python train.py --discriminator_arch="preact_resnet" --model="GAN" --dataset="photos of plants, animals and fungi (iNaturalist)" --train_examples=77898 --image_size=32 --horizontal_flip=false --z_dim=128 --loss="least_squares" --generator_norm="batchnorm" --generator_activation="silu" --generator_widths=[64, 128, 192, 256] --generator_blocks_per_level=1 --generator_block="plain" --generator_attention=false --generator_upsampling="pixel_shuffle" --discriminator_norm="batchnorm" --discriminator_activation="hardswish" --discriminator_channel_attention="se" --discriminator_depths=[2, 4, 4] --discriminator_kernel_size=3 --discriminator_stem="deep" --discriminator_avg_pool_shortcut=true --discriminator_widths=[64, 112, 192] --instance_noise=0.2 --consistency_weight=10 --init="xavier_uniform" --residual_init="none" --optimizer="soap" --beta2=0.95 --lr=0.00095 --beta1=0.5 --shampoo_beta=0.95 --eps=1e-08 --precondition_frequency=16 --max_precond_dim=1536 --merge_dims=false --one_sided=false --adamw_lr_other_params=0.0003 --adaptive_grad_clip=0.02 --steps=3300 --batch_size=64 --epochs=2.7 --lr_schedule="linear" --final_lr_fraction=0.05 --warmup_steps=60 --weight_decay=0.01 --adamw_weight_decay_other_params=0.01
Rows from block 2 of the discriminator of a small GAN, named by matrix and row number. Rows with one number belong to one channel. Each number is 128 + 32 x the weight over its row's rms, rounded and kept within 0 to 255. All counts start at 0.
After each channel's rows are labels from the 100 images, of 14976, where the channel reaches its highest value: "patch colour" is the nearest of a few named colours to the mean colour under the peak. Only what is clearly more common there than usual is listed. The data: photos of plants, animals and fungi (iNaturalist).
# convs0: first 3x3 conv, stride 2 (discriminator.blocks.2.convs.0.weight, 112x64x3x3, each kernel summed), inputs 0-63
# convs1: second 3x3 conv (discriminator.blocks.2.convs.1.weight, 112x112x3x3, transposed, each kernel summed), outputs 0-111

convs0.87 [190 115 134 138  96 152  96  97 109 110 139  46 137 114 179 116 116 120 118  61 148 129 146 164 176 141  71 179 123 162 143 114 122 165 184  87 152 140 128 188 107 101 130 152 113 180 129 140 127 141 139  74 152 115  75 176 113 125  92 102 159  88 164 117]
convs1.87 [127  66 160 116 143 123 137 155 140 148 109 132 125 117 130 209 156 117 104  58  73  84 125  66 152  53 140 103  98 106 159  63 114 166 146 180 139 113 138 107 145 113 116 179 115  82 174 135 126 105 117 156 151 192 140 142  98 138  79 157 109 103 199 125 101 159 133 170 138  85  64 164 136  68  78 104  74 127 164 169 137  62 107 138 130 135 118 132 109 129 161  70 159 116 114 152 128 156 135 132 136  73 158 135 116 130 153 129 112  95 142 123]
patch colour: cyan

convs0.4 [132 135 176  83  80 151 130 105 111 111  73  63 140 119 118 159 132 150  97 112 128 131 139 145 109 186 160 100 149  72 113  99  94 171 190 112 140 153 182 150  92 153 138 181 150  74 142 133  98 128 152 116 150 131 117 108 226 120 159 117 159 166 111 103]
convs1.4 [126 139 114 147 126 116 120 146 240  97  94  88 103 178 118 155 117  75 144 121 168 126 171 122 140 132 133 108 133 158 185  86  90 114 129 100 139  99 153  98  74 149 123 106  88  59 187  90  71 135 110 124  90 138 114 115 146 156 107 118 136 123 116 135  71 131  55 126 171 131 103 167  80 172 127 107  82 117 145 149 112 117 126 111 131 132 141 155 152 193 111  59 164 117 119 136  96 139 115 142 116 104  73  66 178 119 124  44 113 134 126 114]
patch colour: cyan

convs0.51 [165 136 148  80 149 130  84 147 100 187 116 162 176 126 157 131 129 119 116  80 108 107 129 179  81 188 183 132  83  65 138 175 116 180 135  73  99  91 105 119 124 136  92 139 122  97 167 109 132 115 142 106 155  82 105  75 173 168 109 127 106 109 163 106]
convs1.51 [139  90 105 117 125  59 130 125 123  93 130 133 112 153 140  90  86 135 191 110 122  83 119 142 138 110 103 106 151  95  98 120 184 175 130  82 138 104 208 150  96 153 159 134 102  94  75 230 120 231  67 102 114 123 119 113  85 128 167 100 147 165 119  94  87 178  89  95 162  93 120 146  77  98 136 140  40 109 144 135 108 150 129 139 166 159 152 137 165 142 125 129 151 116  71 157 112 122 110 106 130 116 136 146 125 135 108 119  99 118 106 144]
patch colour: cyan

convs0.83 [170 115 115 142 183 100  89 172  69 100 150 151  90 126 106 137 160 145 156 167  93 143 135 164 128 130 121 108 131 144  72 118  87 125 116 150 139 110 119 181 109 131 151 158 184 112  29 111 168  93 100 147 153  97 142 184 174 124  89  89 170 155 101 119]
convs1.83 [108 210  83 207 122 129 153  90 123 138 105 101 161 135 127 114 131 146  98 118 142 143 165  80 107  98 137 121 143  89 108 187  73 145 127  99 122 103 149 168 140 129  96 113  95 119 118  91 125  80 116 122 193 118  92 130 112 169 124 193  97 114  89 148 131 164 160 129  80  89 146 111 136 138 165 172 114 171 114 112  76  61  72 142 116  99 161 153 146 124 174 175 161  97 166 160 159 101 126 109 166 119 144  88 136 175 138 130 184 190 108 186]
patch colour: white; pink

convs0.86 [172 120  83  98  95 122 152 126  87 154 173 171  70 154 128 127 150 101  95 148  79 123  86 107 110  74 115  80 141 127  92  80 113 167  95 125 123 139 187 140 113 104 148 145 143  63 130 120 184  69 135 147  78 166 137  90 167  79 150 126 162  99 151 123]
convs1.86 [ 95 122 148 158 109 112 100 151  92  77  70 123 144 118  97 108 101 109 124 117 182 122 145 101 108  94 160 162 188 111  71 139  81 191 119 131 130  77 130 199 137 149 114  71  96 138  92 130 103 136 167  76  67 141 127  77 176 113 161 127 135 116 148 158  98  93 186 109  81  93 118 119 188 127 156  98 126 157 147 151 146 135 181  73 117  78 147 136  91  96 142 138 158 133 166  99 136 110 185  99  95  78  69 128 134 127 143 103 105 151 100 174]
patch colour: white

convs0.71 [135 124 116 131 136 125 113 145  66  96 150 164 195 143 107 135  62 109 146 123 143 112  67  85 132 136 127 164  87 156 156  86 142  98 126 113 121 155  95  96 141 143 117  52 129  69 131 117  88  96 106  83 105  39 118  71 136 133 101  96 164 120 136  95]
convs1.71 [158  83  51  58 100 109 138 149 138 125 130 102 164  81 126 187 119 138 161  46 154 122 157 122 120 110 113 184 131 157 145 111 130 127  88  70 123 130 102 142 107 125 105 114 146  98 135 173 169  98 136 146 158 147  98 176 107 134 149 152 135 171 127 135 173  89 120 109  88 127 114 129 113 107 146 127  94 112 135 147 152 144 150 127 151 115 116 223  78 189 141 135  83  96 151  94 109 175  84  73 195  85  78 144 145 140 186 167  91 121 160 140]
patch colour: grey

convs0.12 [141 129 147 169 115 107 217 186 110 140 165 123 110  96 206  85 145 124 132 158  82 162 153 173 122 157  97 101 148 134  95 155 131 131 111 119 105 102 140 134 129 147 173 161 133  75 120 110  88 135 141 165 203 125 109 118 163  88  95 108 172 125 130 195]
convs1.12 [101 156  74 192 168 134  87 127 158 138 121 148  71  87 118 132  90 172  87 120 109 128  98  92 127  80 139 113 183 130 188  96 142  74 142 148 164 117 112 152 154 113 110 135 109 112 153 141  67 116 206 142 134 141 157 162 111  79 117  93 175 171 122 165 112 102 126 120 115  94 137 102 117  43 135 132  48 151  98  87 126  68 159 147  84  92 129 157  89 159 147 121 148 127 141 119 151 157  98 152 115 176 139 122  87 137 188 122  84 133 176 130]
patch colour: cyan

convs0.9 [124 171 108 145 176 144 132 236 102 117 135 172 169 170 134 158 126 120 122 157 144  61 134 186 107 159 110 174 123 136 103 153 113 158 135 100 149 118  92 106 104 143 141 165 120 130  84 100  79 103  75 154 106 137 153 127 160 168 139 157 180 124 181 163]
convs1.9 [110 106 117 137 147  97 126  80 134  78 137 128 129 116 140 130 164 125 108 107 103 154 102 129 182 119 138 174 184 172 115 102 158 109 135 130 163 128 109 159 154 158  97 115  80  96  84 160 144 169 132  88 160  89 101  95 130 161  81 124 144 117 126  25 155 136 138 100 156 116  71 150 118  90 147 139  99 154 118 174  79 146 189 146 215 111 158  88 112 192 160 117 112 118 160 182 139 106  97  96 118 199 161 126 103 185 122 190 123 140 144 153]
patch colour: pink

convs0.24 [117 169 128 103 167 146  91 149 107 170 141 145 164 155  77  93 124 149 130  97 142 104 133  81 102 108 114 117 122 103  78  90 167 107 146 117 115 107 133 160 126 156 116  87 131 170 209 195 117  85 125 174 129  42 107 109 150  70 138  96 139 172 167 107]
convs1.24 [157  69 148 113 129 135 135 120 121 119 115 119 139 162  93  95 105 134  83 146 186 120  96  68 151  42 116 155 184 160  91 174 148 129 104 181 102  89 107  91  76 108 137  81 120 107 108 145  89 136 159 137 104 140  62 130 114 132 158 103  89 160 169  82 157 108 176 142 138 108 147 137  99  49 100 117  65 127 113 114 179  81  89  84 147 118 151 129 154 135 120 114 154  97 110  88 111 163 183  96 141 105 127 122 170  93 161 104 110 171 136 190]
patch colour: white

convs0.84 [151 165 136  96 133 155 136 167 137  68 171 164 226 122 180 156 162 129 134 107 125 131  97 128 165 108 141 144 152 144 138 135 110 123  91  92 117 144 105  78 116 150 203 100 107 109 158 157 103 143 206 139  89 127 180  80 164 154 118 112 117 168 155 122]
convs1.84 [135 151 117 102 148 113 167 112 112 122 100 114  75 131 121  88 137 155 103 150 168  37 147 137 119  89 117 138 126 139 120 142 131 118  92  67 143 129 157 127 136 171 107 170 161  74 117 172 140  84  98 165 168 142 111 120 129 176 116 131 131  86 123 156 157 166 140  95 154 114 101 151 196 101  96  97  83 138 114 155  83 125 101 140  79 140 139 118 139 116 143  69  64  92 120 130 128 131  78 106 119 147 211 113 126 136 167  85  87 168 143 247]
patch colour: white; pink

convs0.0 [102  85 119  92 115 111 155 165 136  77  67 137 206 155  81 122 147 195 171 102 100 140 131 105 115 114  90 125 114 150 147 158 112 145 116 118 113 157 157  69 152 172 104 179  96  74 129 135 144 145 110  99 186 106 155 144 126 116 125 124  77 186 175 141]
convs1.0 [165 173 190 169  92  94 133 122 191 106 149 153 150 116 167 116  84 108 115 134 161  95 128 131 118 126 112 144  91 171 104 132 139 139 123 116 167 161 124  62 143 128 168 169 117 200  88  98 119 137 143 153  77 163 127  64 179 163  75 132  78 105 153 110  92 162 135 124 118 107 128  80 145  86 188  61  98 148  75 104 171 165 127 106 147 107 118  77 122 119 106 149  73 146  85 158 154 121 112 105 170 121 120 161  81 124 136 140  96 172  96 178]
patch colour: grey

convs0.7 [103  91 102 109 115  90 102 111 112 100 126 139 154 156  38 100 131 115 125 191 127 164 157 116 138 132 109  98 129 130 102 162  88 168 147 130 121  85 115 136 135 112 183 156  93 215 127 130 113 159 150 104 113 164 169 120 174 113 182 111  83 127 149 210]
convs1.7 [134  89 100 143 179 132 117 146 117 132 131  62 183 137 149 119 110 131  94 160 113 119  78 153 152 118 179 149 130 125 139 142 118 129 154 147 142 131 128 140 121 124 175 159 182 153 190 134 175 163 129 178  88 157 115  47 113 109  46  72 131 137 117 210  84 101 110 149  78  86  96 138 113 152 133  81 104 112  89 133 100 115 150 110 132 135  98 112 164 166 114 142 151 125  85 165  92 105  88 140 200 122 110  96 140 181  95 147 104 153 132 208]
patch colour: white

convs0.45 [142 199 107 152 124 136 110 112 177 191  95 173  96  93 146  88  94  96  82  89  95  92 151 187  81  80 123  92 165 119 175 162 109 138 100 131  92 124 152 104 112 142  82 125 123 113 113 162  92 129  96 115 162 118 163 153 149 129 152 167 148 191 109  91]
convs1.45 [128 131  97 136 106 186 158 144  95 155 130 144  72  95 133 127 145 105 105 142 131  82 100  64 112 133 112 109 110  93 113 231 198 162 144 143 150 164 126 127 163 130 114 125  93 168  80 119 108 152  52 130 152 127 125 118 111 191 134 153  98 156 158 111  84 143  83  90 128 136 116 166  62 117 139 106 150 163  97 120  79  86 152 193 111 170 177 162 113 149 140 108 112 104 177 138 127 124 110 133 101  85 103 101  97 145 174 109 200 140 164 167]
patch colour: pink

convs0.79 [101 176 153 139  88 198 115 151 136 106  91 130 111 119 146  84 158 130 128 153 117 117 200 124 102 150 118 133 118 120 130  98 149 155 188 127 169  72  51 169  92 114 195 124 135 104 120  85  98 153 175  66 194 143 124 134 166 110 142 143 147 117 131 137]
convs1.79 [110 119 140  92 141 140 124  73 144 110  83  82  79 203 179  79 108 126 117 149 148 107 116 112 106 130 181 125  69 138 133 123  73 142 100 116 172  79 188  83 115 107 126 113 143  64 167 137  94 162  85 159 143  89 110 117 143  97 146 130 102  67 120  73 151 119 125 138 100 191  98 112 133 147  99 114 129 123 125 174 133  93 121 119 122 128 165 118 155  96 154 131 175  66  97 139 158 203  26 105 137 119 148 115 113 172 124 112 124  98 102 155]
patch colour: cyan

convs0.56 [130  88 169  61 114  89 113 106  98 157 145 190 132 177 118 143 112 118 204 100 117 129 137  86 139 107 105 126 132  92 121 126 188  96 127 143 204 121  81  66 116 146 117 167 124 108 155 148 111  91 122 130  73 129 168 179 147 151 155 132 141 172 122 176]
convs1.56 [175 165 126 139 171 124  78  93  74 189 121  28 127 129  62 138 152 137 109  78 131 122 142 146 146 159 114 114 121 158  68  95 116 159 183 122 130  99 141  93 142 144 117 156  77 134 171 129 144 110 147 148 120  52 164  86 169 164 150 175 109 173 109 143  98  97 149 164 150 125 159 134 192 119 129 134 141 110 117 146 155 115 142 113  70  66 156  92 123 122 139 114  91 139 114  98 132 170 168 136 109 168 100 200 139  98 155 116 141 142 190 146]
patch colour: white; pink