A small GAN, trained from scratch: 3300 steps, 77898 training examples.
Rows from block 4 of the discriminator, named by matrix and row number. Rows with one number belong to one channel. Each number is 50 + 15 x the weight over its row's rms, rounded and kept within 0 to 99. All counts start at 0. After the name is the row's rms in percent of the matrix's.
# convs0: first 3x3 conv (discriminator.blocks.4.convs.0.weight, 112x112x3x3), inputs 72-83, a 3x3 kernel for each
# convs1: second 3x3 conv (discriminator.blocks.4.convs.1.weight, 112x112x3x3, transposed), outputs 72-83, a 3x3 kernel for each
convs0.62 087:34 40 39 62 44 64 25 74 68 61 45 32 76 50 40 56 33 43 48 40 47 47 86 46 40 70 58 44 62 51 57 42 60 32 66 44 65 43 41 63 46 73 70 59 30 39 52 35 71 33 48 80 61 63 19 33 40 08 51 78 33 47 44 42 63 43 53 12 49 40 53 37 68 73 77 70 58 56 54 60 53 33 37 61 32 56 52 46 56 61 46 69 85 34 31 60 49 17 46 50 22 57 53 40 54 70 50 30
convs0.63 101:41 50 65 66 50 57 72 53 64 61 25 33 40 47 58 33 57 77 71 40 69 70 28 68 59 64 52 34 57 39 37 45 59 56 57 46 49 50 51 65 47 53 60 41 35 44 59 49 32 70 55 57 36 81 52 55 72 41 57 48 47 46 54 48 53 44 41 70 50 96 45 50 53 55 56 35 46 60 24 42 37 48 78 23 39 65 45 77 55 33 38 29 30 70 30 41 26 52 46 19 21 66 72 57 71 45 48 38
convs0.64 101:45 36 41 70 44 39 43 22 66 65 59 41 22 54 35 39 38 17 63 55 28 75 60 53 60 41 27 38 39 42 38 81 49 34 53 54 41 44 55 58 50 53 35 21 62 24 63 36 61 11 85 47 29 55 67 35 48 52 46 48 67 51 64 52 57 54 66 46 49 40 67 52 36 46 46 48 37 63 28 48 65 70 24 85 46 38 52 54 53 62 57 61 68 54 67 79 18 48 66 54 66 36 52 82 69 55 62 49
convs0.65 101:31 59 44 66 42 46 51 03 47 28 47 38 50 23 46 32 43 57 61 63 47 40 97 44 45 50 69 41 54 35 55 38 43 52 77 52 69 74 50 51 65 46 45 30 29 25 48 49 71 70 21 63 51 69 29 69 50 53 51 61 70 56 24 48 70 42 44 62 48 59 13 51 29 65 69 36 61 71 63 43 60 39 44 62 42 21 75 50 62 56 56 23 82 56 59 14 33 64 65 63 59 49 41 52 63 60 54 60
convs0.66 107:56 68 39 51 45 64 48 54 45 68 52 44 53 49 38 47 62 39 64 44 81 67 67 34 53 77 77 62 62 35 54 36 56 85 62 43 33 38 45 68 54 49 44 33 60 65 48 30 73 35 42 67 77 47 43 89 54 53 46 77 63 93 88 52 42 62 44 45 57 83 77 54 51 53 36 55 72 56 59 43 56 65 58 60 27 38 60 44 72 28 57 47 52 86 52 79 48 48 55 45 57 65 64 53 52 71 45 49
convs0.67 105:36 26 37 61 54 26 59 36 45 56 48 42 42 70 47 43 76 53 47 66 34 49 65 84 33 44 50 69 41 35 53 39 61 36 83 54 37 56 65 41 72 39 26 38 33 24 49 66 37 57 75 78 82 50 61 70 30 43 78 24 69 68 47 53 38 47 28 20 59 44 50 57 73 25 32 20 61 77 43 64 43 35 56 59 45 55 38 52 62 51 61 58 18 32 71 66 48 60 58 71 59 52 60 53 22 42 48 57
convs0.68 102:60 27 74 37 50 68 19 35 39 54 55 54 55 44 43 58 58 41 33 63 55 81 35 43 53 53 31 75 54 33 50 73 43 35 63 60 54 40 52 46 75 56 52 45 46 49 48 46 35 30 45 66 49 58 46 85 62 73 57 80 34 61 61 30 53 56 16 47 51 69 49 50 41 38 85 31 53 38 49 45 54 29 51 17 50 42 42 40 53 55 41 46 45 45 39 46 70 16 58 47 49 63 49 51 62 43 57 49
convs0.69 101:64 66 54 44 40 10 62 49 72 67 57 57 53 56 31 56 52 37 41 49 47 44 59 34 43 69 22 53 31 39 33 62 43 38 53 13 39 35 66 37 43 52 63 42 43 68 63 32 36 66 73 38 61 39 38 40 51 65 64 39 64 49 56 33 54 57 42 60 56 64 30 32 32 49 32 77 48 39 57 39 45 52 46 44 48 36 73 41 14 56 56 55 32 44 45 65 39 39 47 21 35 63 49 94 58 61 46 58
convs0.70 098:40 54 62 77 58 58 46 63 83 63 40 50 47 61 37 85 63 53 42 46 35 46 27 70 71 69 43 55 39 29 59 43 23 37 67 34 60 31 60 70 46 43 72 28 63 37 42 31 40 53 74 54 62 53 42 51 51 59 61 55 61 45 46 57 42 23 51 42 49 40 53 48 48 36 17 38 18 44 67 44 35 18 56 50 47 45 66 72 37 46 39 53 30 32 87 83 36 44 32 45 73 67 61 41 46 50 69 46
convs0.71 095:52 52 52 64 34 51 36 54 29 45 63 70 60 69 72 57 88 40 61 49 63 29 47 46 55 41 32 38 85 49 26 77 77 62 49 43 19 67 04 35 30 54 21 42 34 60 72 63 48 34 41 39 55 33 47 65 37 64 93 58 45 50 28 27 58 44 49 51 33 64 51 31 61 39 65 40 54 32 25 28 42 49 56 26 47 64 33 37 47 50 49 42 38 28 47 56 34 48 54 38 45 55 74 56 46 68 28 76
convs0.72 095:60 46 34 54 79 36 59 33 71 80 43 64 59 51 53 68 34 55 63 70 68 68 44 44 44 24 40 56 53 65 35 48 45 70 42 86 57 58 40 44 59 35 57 52 18 58 40 64 45 71 50 36 50 72 37 12 51 58 76 69 61 30 40 47 53 63 52 48 55 53 51 43 56 48 19 34 42 60 26 48 45 65 62 70 66 63 67 25 54 76 38 41 58 27 34 41 50 39 25 65 59 46 34 35 52 36 52 54
convs0.73 102:57 47 48 61 52 39 38 54 56 70 64 73 21 42 53 17 37 52 47 41 54 49 58 50 32 48 62 62 48 48 53 43 26 55 51 29 75 59 53 38 52 43 72 48 55 33 38 13 40 41 24 68 51 52 56 60 57 51 45 39 62 29 69 51 52 30 64 63 13 37 93 42 62 74 29 24 55 54 32 36 81 42 73 25 22 70 69 29 31 47 40 46 77 26 63 48 46 50 38 58 39 38 53 58 35 69 47 61
convs0.74 096:37 48 60 33 72 37 55 42 45 50 50 54 73 74 39 59 71 67 16 35 68 87 30 56 29 73 50 63 44 59 43 42 29 60 33 67 64 67 50 71 68 59 60 39 29 28 52 18 29 48 64 43 65 53 69 66 59 71 57 47 82 66 63 64 59 58 74 68 51 70 44 59 50 69 46 23 25 68 43 29 53 71 51 40 42 52 47 32 52 40 62 52 91 34 48 56 22 27 51 71 52 32 21 85 54 54 57 34
convs0.75 109:41 55 20 39 40 33 63 46 25 29 68 16 61 54 31 45 23 46 26 64 60 65 50 62 63 51 43 86 21 77 61 53 78 87 36 83 58 63 43 46 47 44 49 40 44 25 29 60 60 51 56 49 56 34 36 72 64 24 70 43 61 74 55 57 59 33 65 62 49 42 55 64 58 71 35 63 29 49 35 65 21 43 71 54 65 51 44 54 41 66 74 37 64 50 59 37 64 72 26 43 58 71 58 27 36 64 31 41
convs0.76 106:67 24 36 47 40 57 62 23 41 56 60 32 60 22 45 51 51 49 59 32 74 66 35 68 58 53 63 45 65 44 44 50 33 72 38 84 45 38 52 40 39 87 63 29 36 41 45 53 38 72 50 33 56 50 72 54 40 49 31 42 70 66 56 45 60 77 54 44 49 31 48 36 87 86 50 66 76 33 59 66 31 49 50 58 71 20 39 25 55 48 70 62 72 44 49 99 68 57 69 67 71 23 50 63 46 81 50 53
convs1.62 090:53 63 59 29 79 42 77 52 48 46 50 63 50 47 60 37 51 33 52 60 53 46 25 53 57 45 49 37 44 41 49 46 32 21 48 39 23 50 31 33 29 62 33 57 51 52 61 56 24 51 27 62 44 38 68 50 38 36 23 60 56 41 25 50 51 41 51 55 57 47 51 74 56 48 38 41 44 46 19 68 39 23 20 55 55 35 67 59 42 39 50 52 59 34 61 92 25 58 71 41 29 60 63 46 46 71 25 52
convs1.63 100:43 58 79 34 64 56 29 54 24 72 25 71 34 43 55 46 47 57 50 28 54 67 57 38 54 58 51 35 59 75 59 63 44 27 63 62 26 68 26 42 60 47 62 56 59 73 38 32 43 55 56 58 31 60 44 46 53 57 29 53 60 50 49 59 71 57 46 27 59 58 60 74 33 50 65 44 44 36 54 49 48 63 40 52 82 27 51 67 52 45 38 37 50 24 44 47 42 57 47 41 65 56 38 45 59 58 32 82
convs1.64 106:42 39 77 53 34 46 39 52 57 44 52 39 26 49 64 42 46 40 38 66 58 22 61 16 68 22 60 55 79 58 44 40 82 72 62 45 46 51 56 45 31 40 65 55 69 50 51 76 58 47 46 73 23 69 47 27 44 78 56 42 58 39 28 50 44 45 37 46 35 41 40 64 34 43 68 42 54 65 52 21 37 28 55 46 49 46 59 21 43 50 37 45 57 45 36 73 51 19 33 56 43 41 25 64 41 44 45 58
convs1.65 102:43 57 32 48 61 57 63 39 72 31 56 35 49 23 38 42 26 56 63 97 35 37 56 48 59 33 48 60 37 72 69 49 45 43 55 38 69 41 54 53 59 70 53 42 44 46 53 57 40 27 38 62 24 43 57 48 69 74 55 55 39 28 63 62 50 59 54 43 60 71 19 63 38 58 55 43 31 33 36 50 54 55 17 49 48 71 57 13 72 45 37 25 34 58 44 65 56 62 41 66 71 46 49 62 53 32 37 57
convs1.66 107:82 52 60 49 58 76 39 50 90 57 67 53 51 47 53 47 59 35 52 84 84 83 40 41 60 58 43 73 72 34 68 49 66 69 36 42 51 71 68 39 43 81 50 52 55 36 30 57 59 57 46 58 60 29 63 65 64 44 32 70 48 63 52 46 71 53 58 57 35 66 58 54 31 49 40 54 39 40 35 57 57 36 31 60 61 52 40 34 66 64 19 53 70 78 60 24 57 68 65 39 43 40 30 74 47 37 47 30
convs1.67 107:44 69 62 64 33 37 62 59 35 43 49 39 47 56 43 27 64 41 49 70 61 39 40 63 61 42 29 41 14 76 56 41 69 31 47 59 53 61 45 50 57 60 51 43 41 32 90 25 39 71 31 29 55 65 32 42 43 68 43 51 60 36 39 27 53 48 42 26 77 39 48 42 52 37 53 23 45 67 31 55 30 53 41 59 31 67 44 50 76 55 59 46 27 28 27 32 73 20 46 33 56 47 55 49 69 41 58 47
convs1.68 104:68 57 39 52 55 55 41 70 42 76 55 56 56 67 46 66 61 51 87 27 01 75 66 53 72 64 38 45 46 54 27 50 28 96 63 25 70 64 29 65 37 67 40 65 46 30 45 35 57 52 36 42 35 59 64 61 37 47 50 52 55 45 57 76 75 36 50 60 65 54 58 65 67 55 51 55 69 61 50 72 53 44 59 41 53 29 45 53 40 50 20 45 54 56 23 40 40 13 41 44 51 43 70 80 72 51 63 46
convs1.69 095:31 68 70 62 53 41 69 63 61 22 63 60 47 58 64 45 41 45 31 56 46 72 67 58 59 39 68 70 60 36 32 17 41 60 21 45 47 57 59 38 57 67 59 75 51 40 45 67 89 44 53 54 47 55 32 73 48 41 48 18 57 67 42 54 65 65 44 54 57 44 60 44 68 35 53 43 21 25 50 39 43 28 36 60 58 35 36 58 50 52 56 56 36 14 38 40 60 67 27 47 49 53 14 36 53 49 58 38
convs1.70 097:40 55 53 45 36 35 48 53 71 44 50 17 54 43 27 41 34 57 49 71 84 37 46 58 57 55 44 57 43 78 56 52 43 59 39 41 57 51 46 39 70 50 51 56 33 72 67 74 64 36 24 76 45 41 34 54 18 25 39 31 60 55 47 48 63 63 50 25 78 53 58 46 62 47 42 47 54 33 43 52 27 54 61 24 21 52 52 49 37 64 74 53 49 41 40 46 49 47 63 73 40 40 61 41 59 49 32 47
convs1.71 097:69 33 27 72 54 54 63 70 69 73 42 53 67 55 71 59 63 50 47 38 80 51 50 50 31 09 10 36 32 37 57 66 78 50 45 55 33 36 69 38 55 52 73 29 48 27 46 41 61 52 75 77 50 45 39 43 51 64 31 28 69 69 47 40 45 46 53 53 59 68 32 47 44 58 40 53 60 50 49 35 36 62 45 46 31 38 56 43 48 34 63 70 33 30 15 41 25 45 20 59 40 54 61 48 57 65 47 54
convs1.72 095:49 64 45 58 36 64 48 46 55 57 54 69 54 69 66 42 59 52 43 43 53 38 32 25 42 38 38 57 90 47 55 28 20 39 53 63 41 24 34 33 51 48 56 46 22 39 30 71 63 44 70 39 70 32 37 51 57 56 61 71 67 71 60 27 57 45 35 39 17 22 50 38 35 48 45 38 63 58 71 35 50 49 71 77 70 30 44 45 50 64 65 28 34 52 79 48 41 29 59 37 63 35 75 48 40 43 50 35
convs1.73 103:41 40 34 44 38 63 36 35 50 48 45 32 39 44 40 45 31 36 74 62 62 46 55 72 37 36 58 55 58 73 48 56 39 21 13 43 43 37 44 69 50 34 50 63 74 00 25 39 53 33 49 41 41 18 53 63 69 45 60 48 32 66 76 49 43 69 40 56 66 68 36 40 40 40 40 30 34 67 57 49 57 62 85 43 30 85 47 28 44 31 48 65 71 66 48 93 43 46 48 64 64 62 76 46 42 54 48 62
convs1.74 098:43 80 62 56 56 24 59 49 30 55 58 42 56 24 61 40 51 43 34 28 40 64 50 59 50 51 66 27 56 49 60 56 48 61 68 42 70 81 57 43 48 57 72 60 54 53 38 55 77 61 45 41 68 67 38 69 39 72 48 60 49 48 59 58 46 30 43 44 42 76 73 60 49 46 45 49 33 44 49 37 66 67 25 65 26 70 75 49 43 64 56 45 57 51 51 18 47 60 92 56 40 31 59 15 57 60 18 37
convs1.75 104:61 52 30 40 52 71 51 48 49 57 37 39 35 21 78 48 23 52 82 29 39 54 53 61 50 48 25 56 79 57 58 35 47 56 76 56 57 57 46 69 57 48 51 74 53 54 61 39 31 70 44 64 20 70 46 49 48 71 57 45 63 43 50 52 45 59 63 59 53 62 41 63 45 41 38 29 62 25 58 36 58 53 61 54 63 46 68 59 54 39 79 34 52 48 47 47 37 54 38 37 59 60 65 26 64 44 53 57
convs1.76 101:69 53 55 82 94 79 89 61 48 58 40 54 52 68 62 64 41 38 49 65 53 17 75 56 31 79 32 37 47 36 73 63 59 57 73 44 66 57 71 59 33 46 23 41 58 44 47 31 65 39 37 44 86 52 58 48 50 54 57 66 20 49 35 41 68 76 45 65 25 43 52 45 45 40 57 48 57 40 53 54 55 27 33 37 49 30 43 39 37 47 40 60 55 15 39 14 49 38 49 49 69 51 45 43 62 48 46 48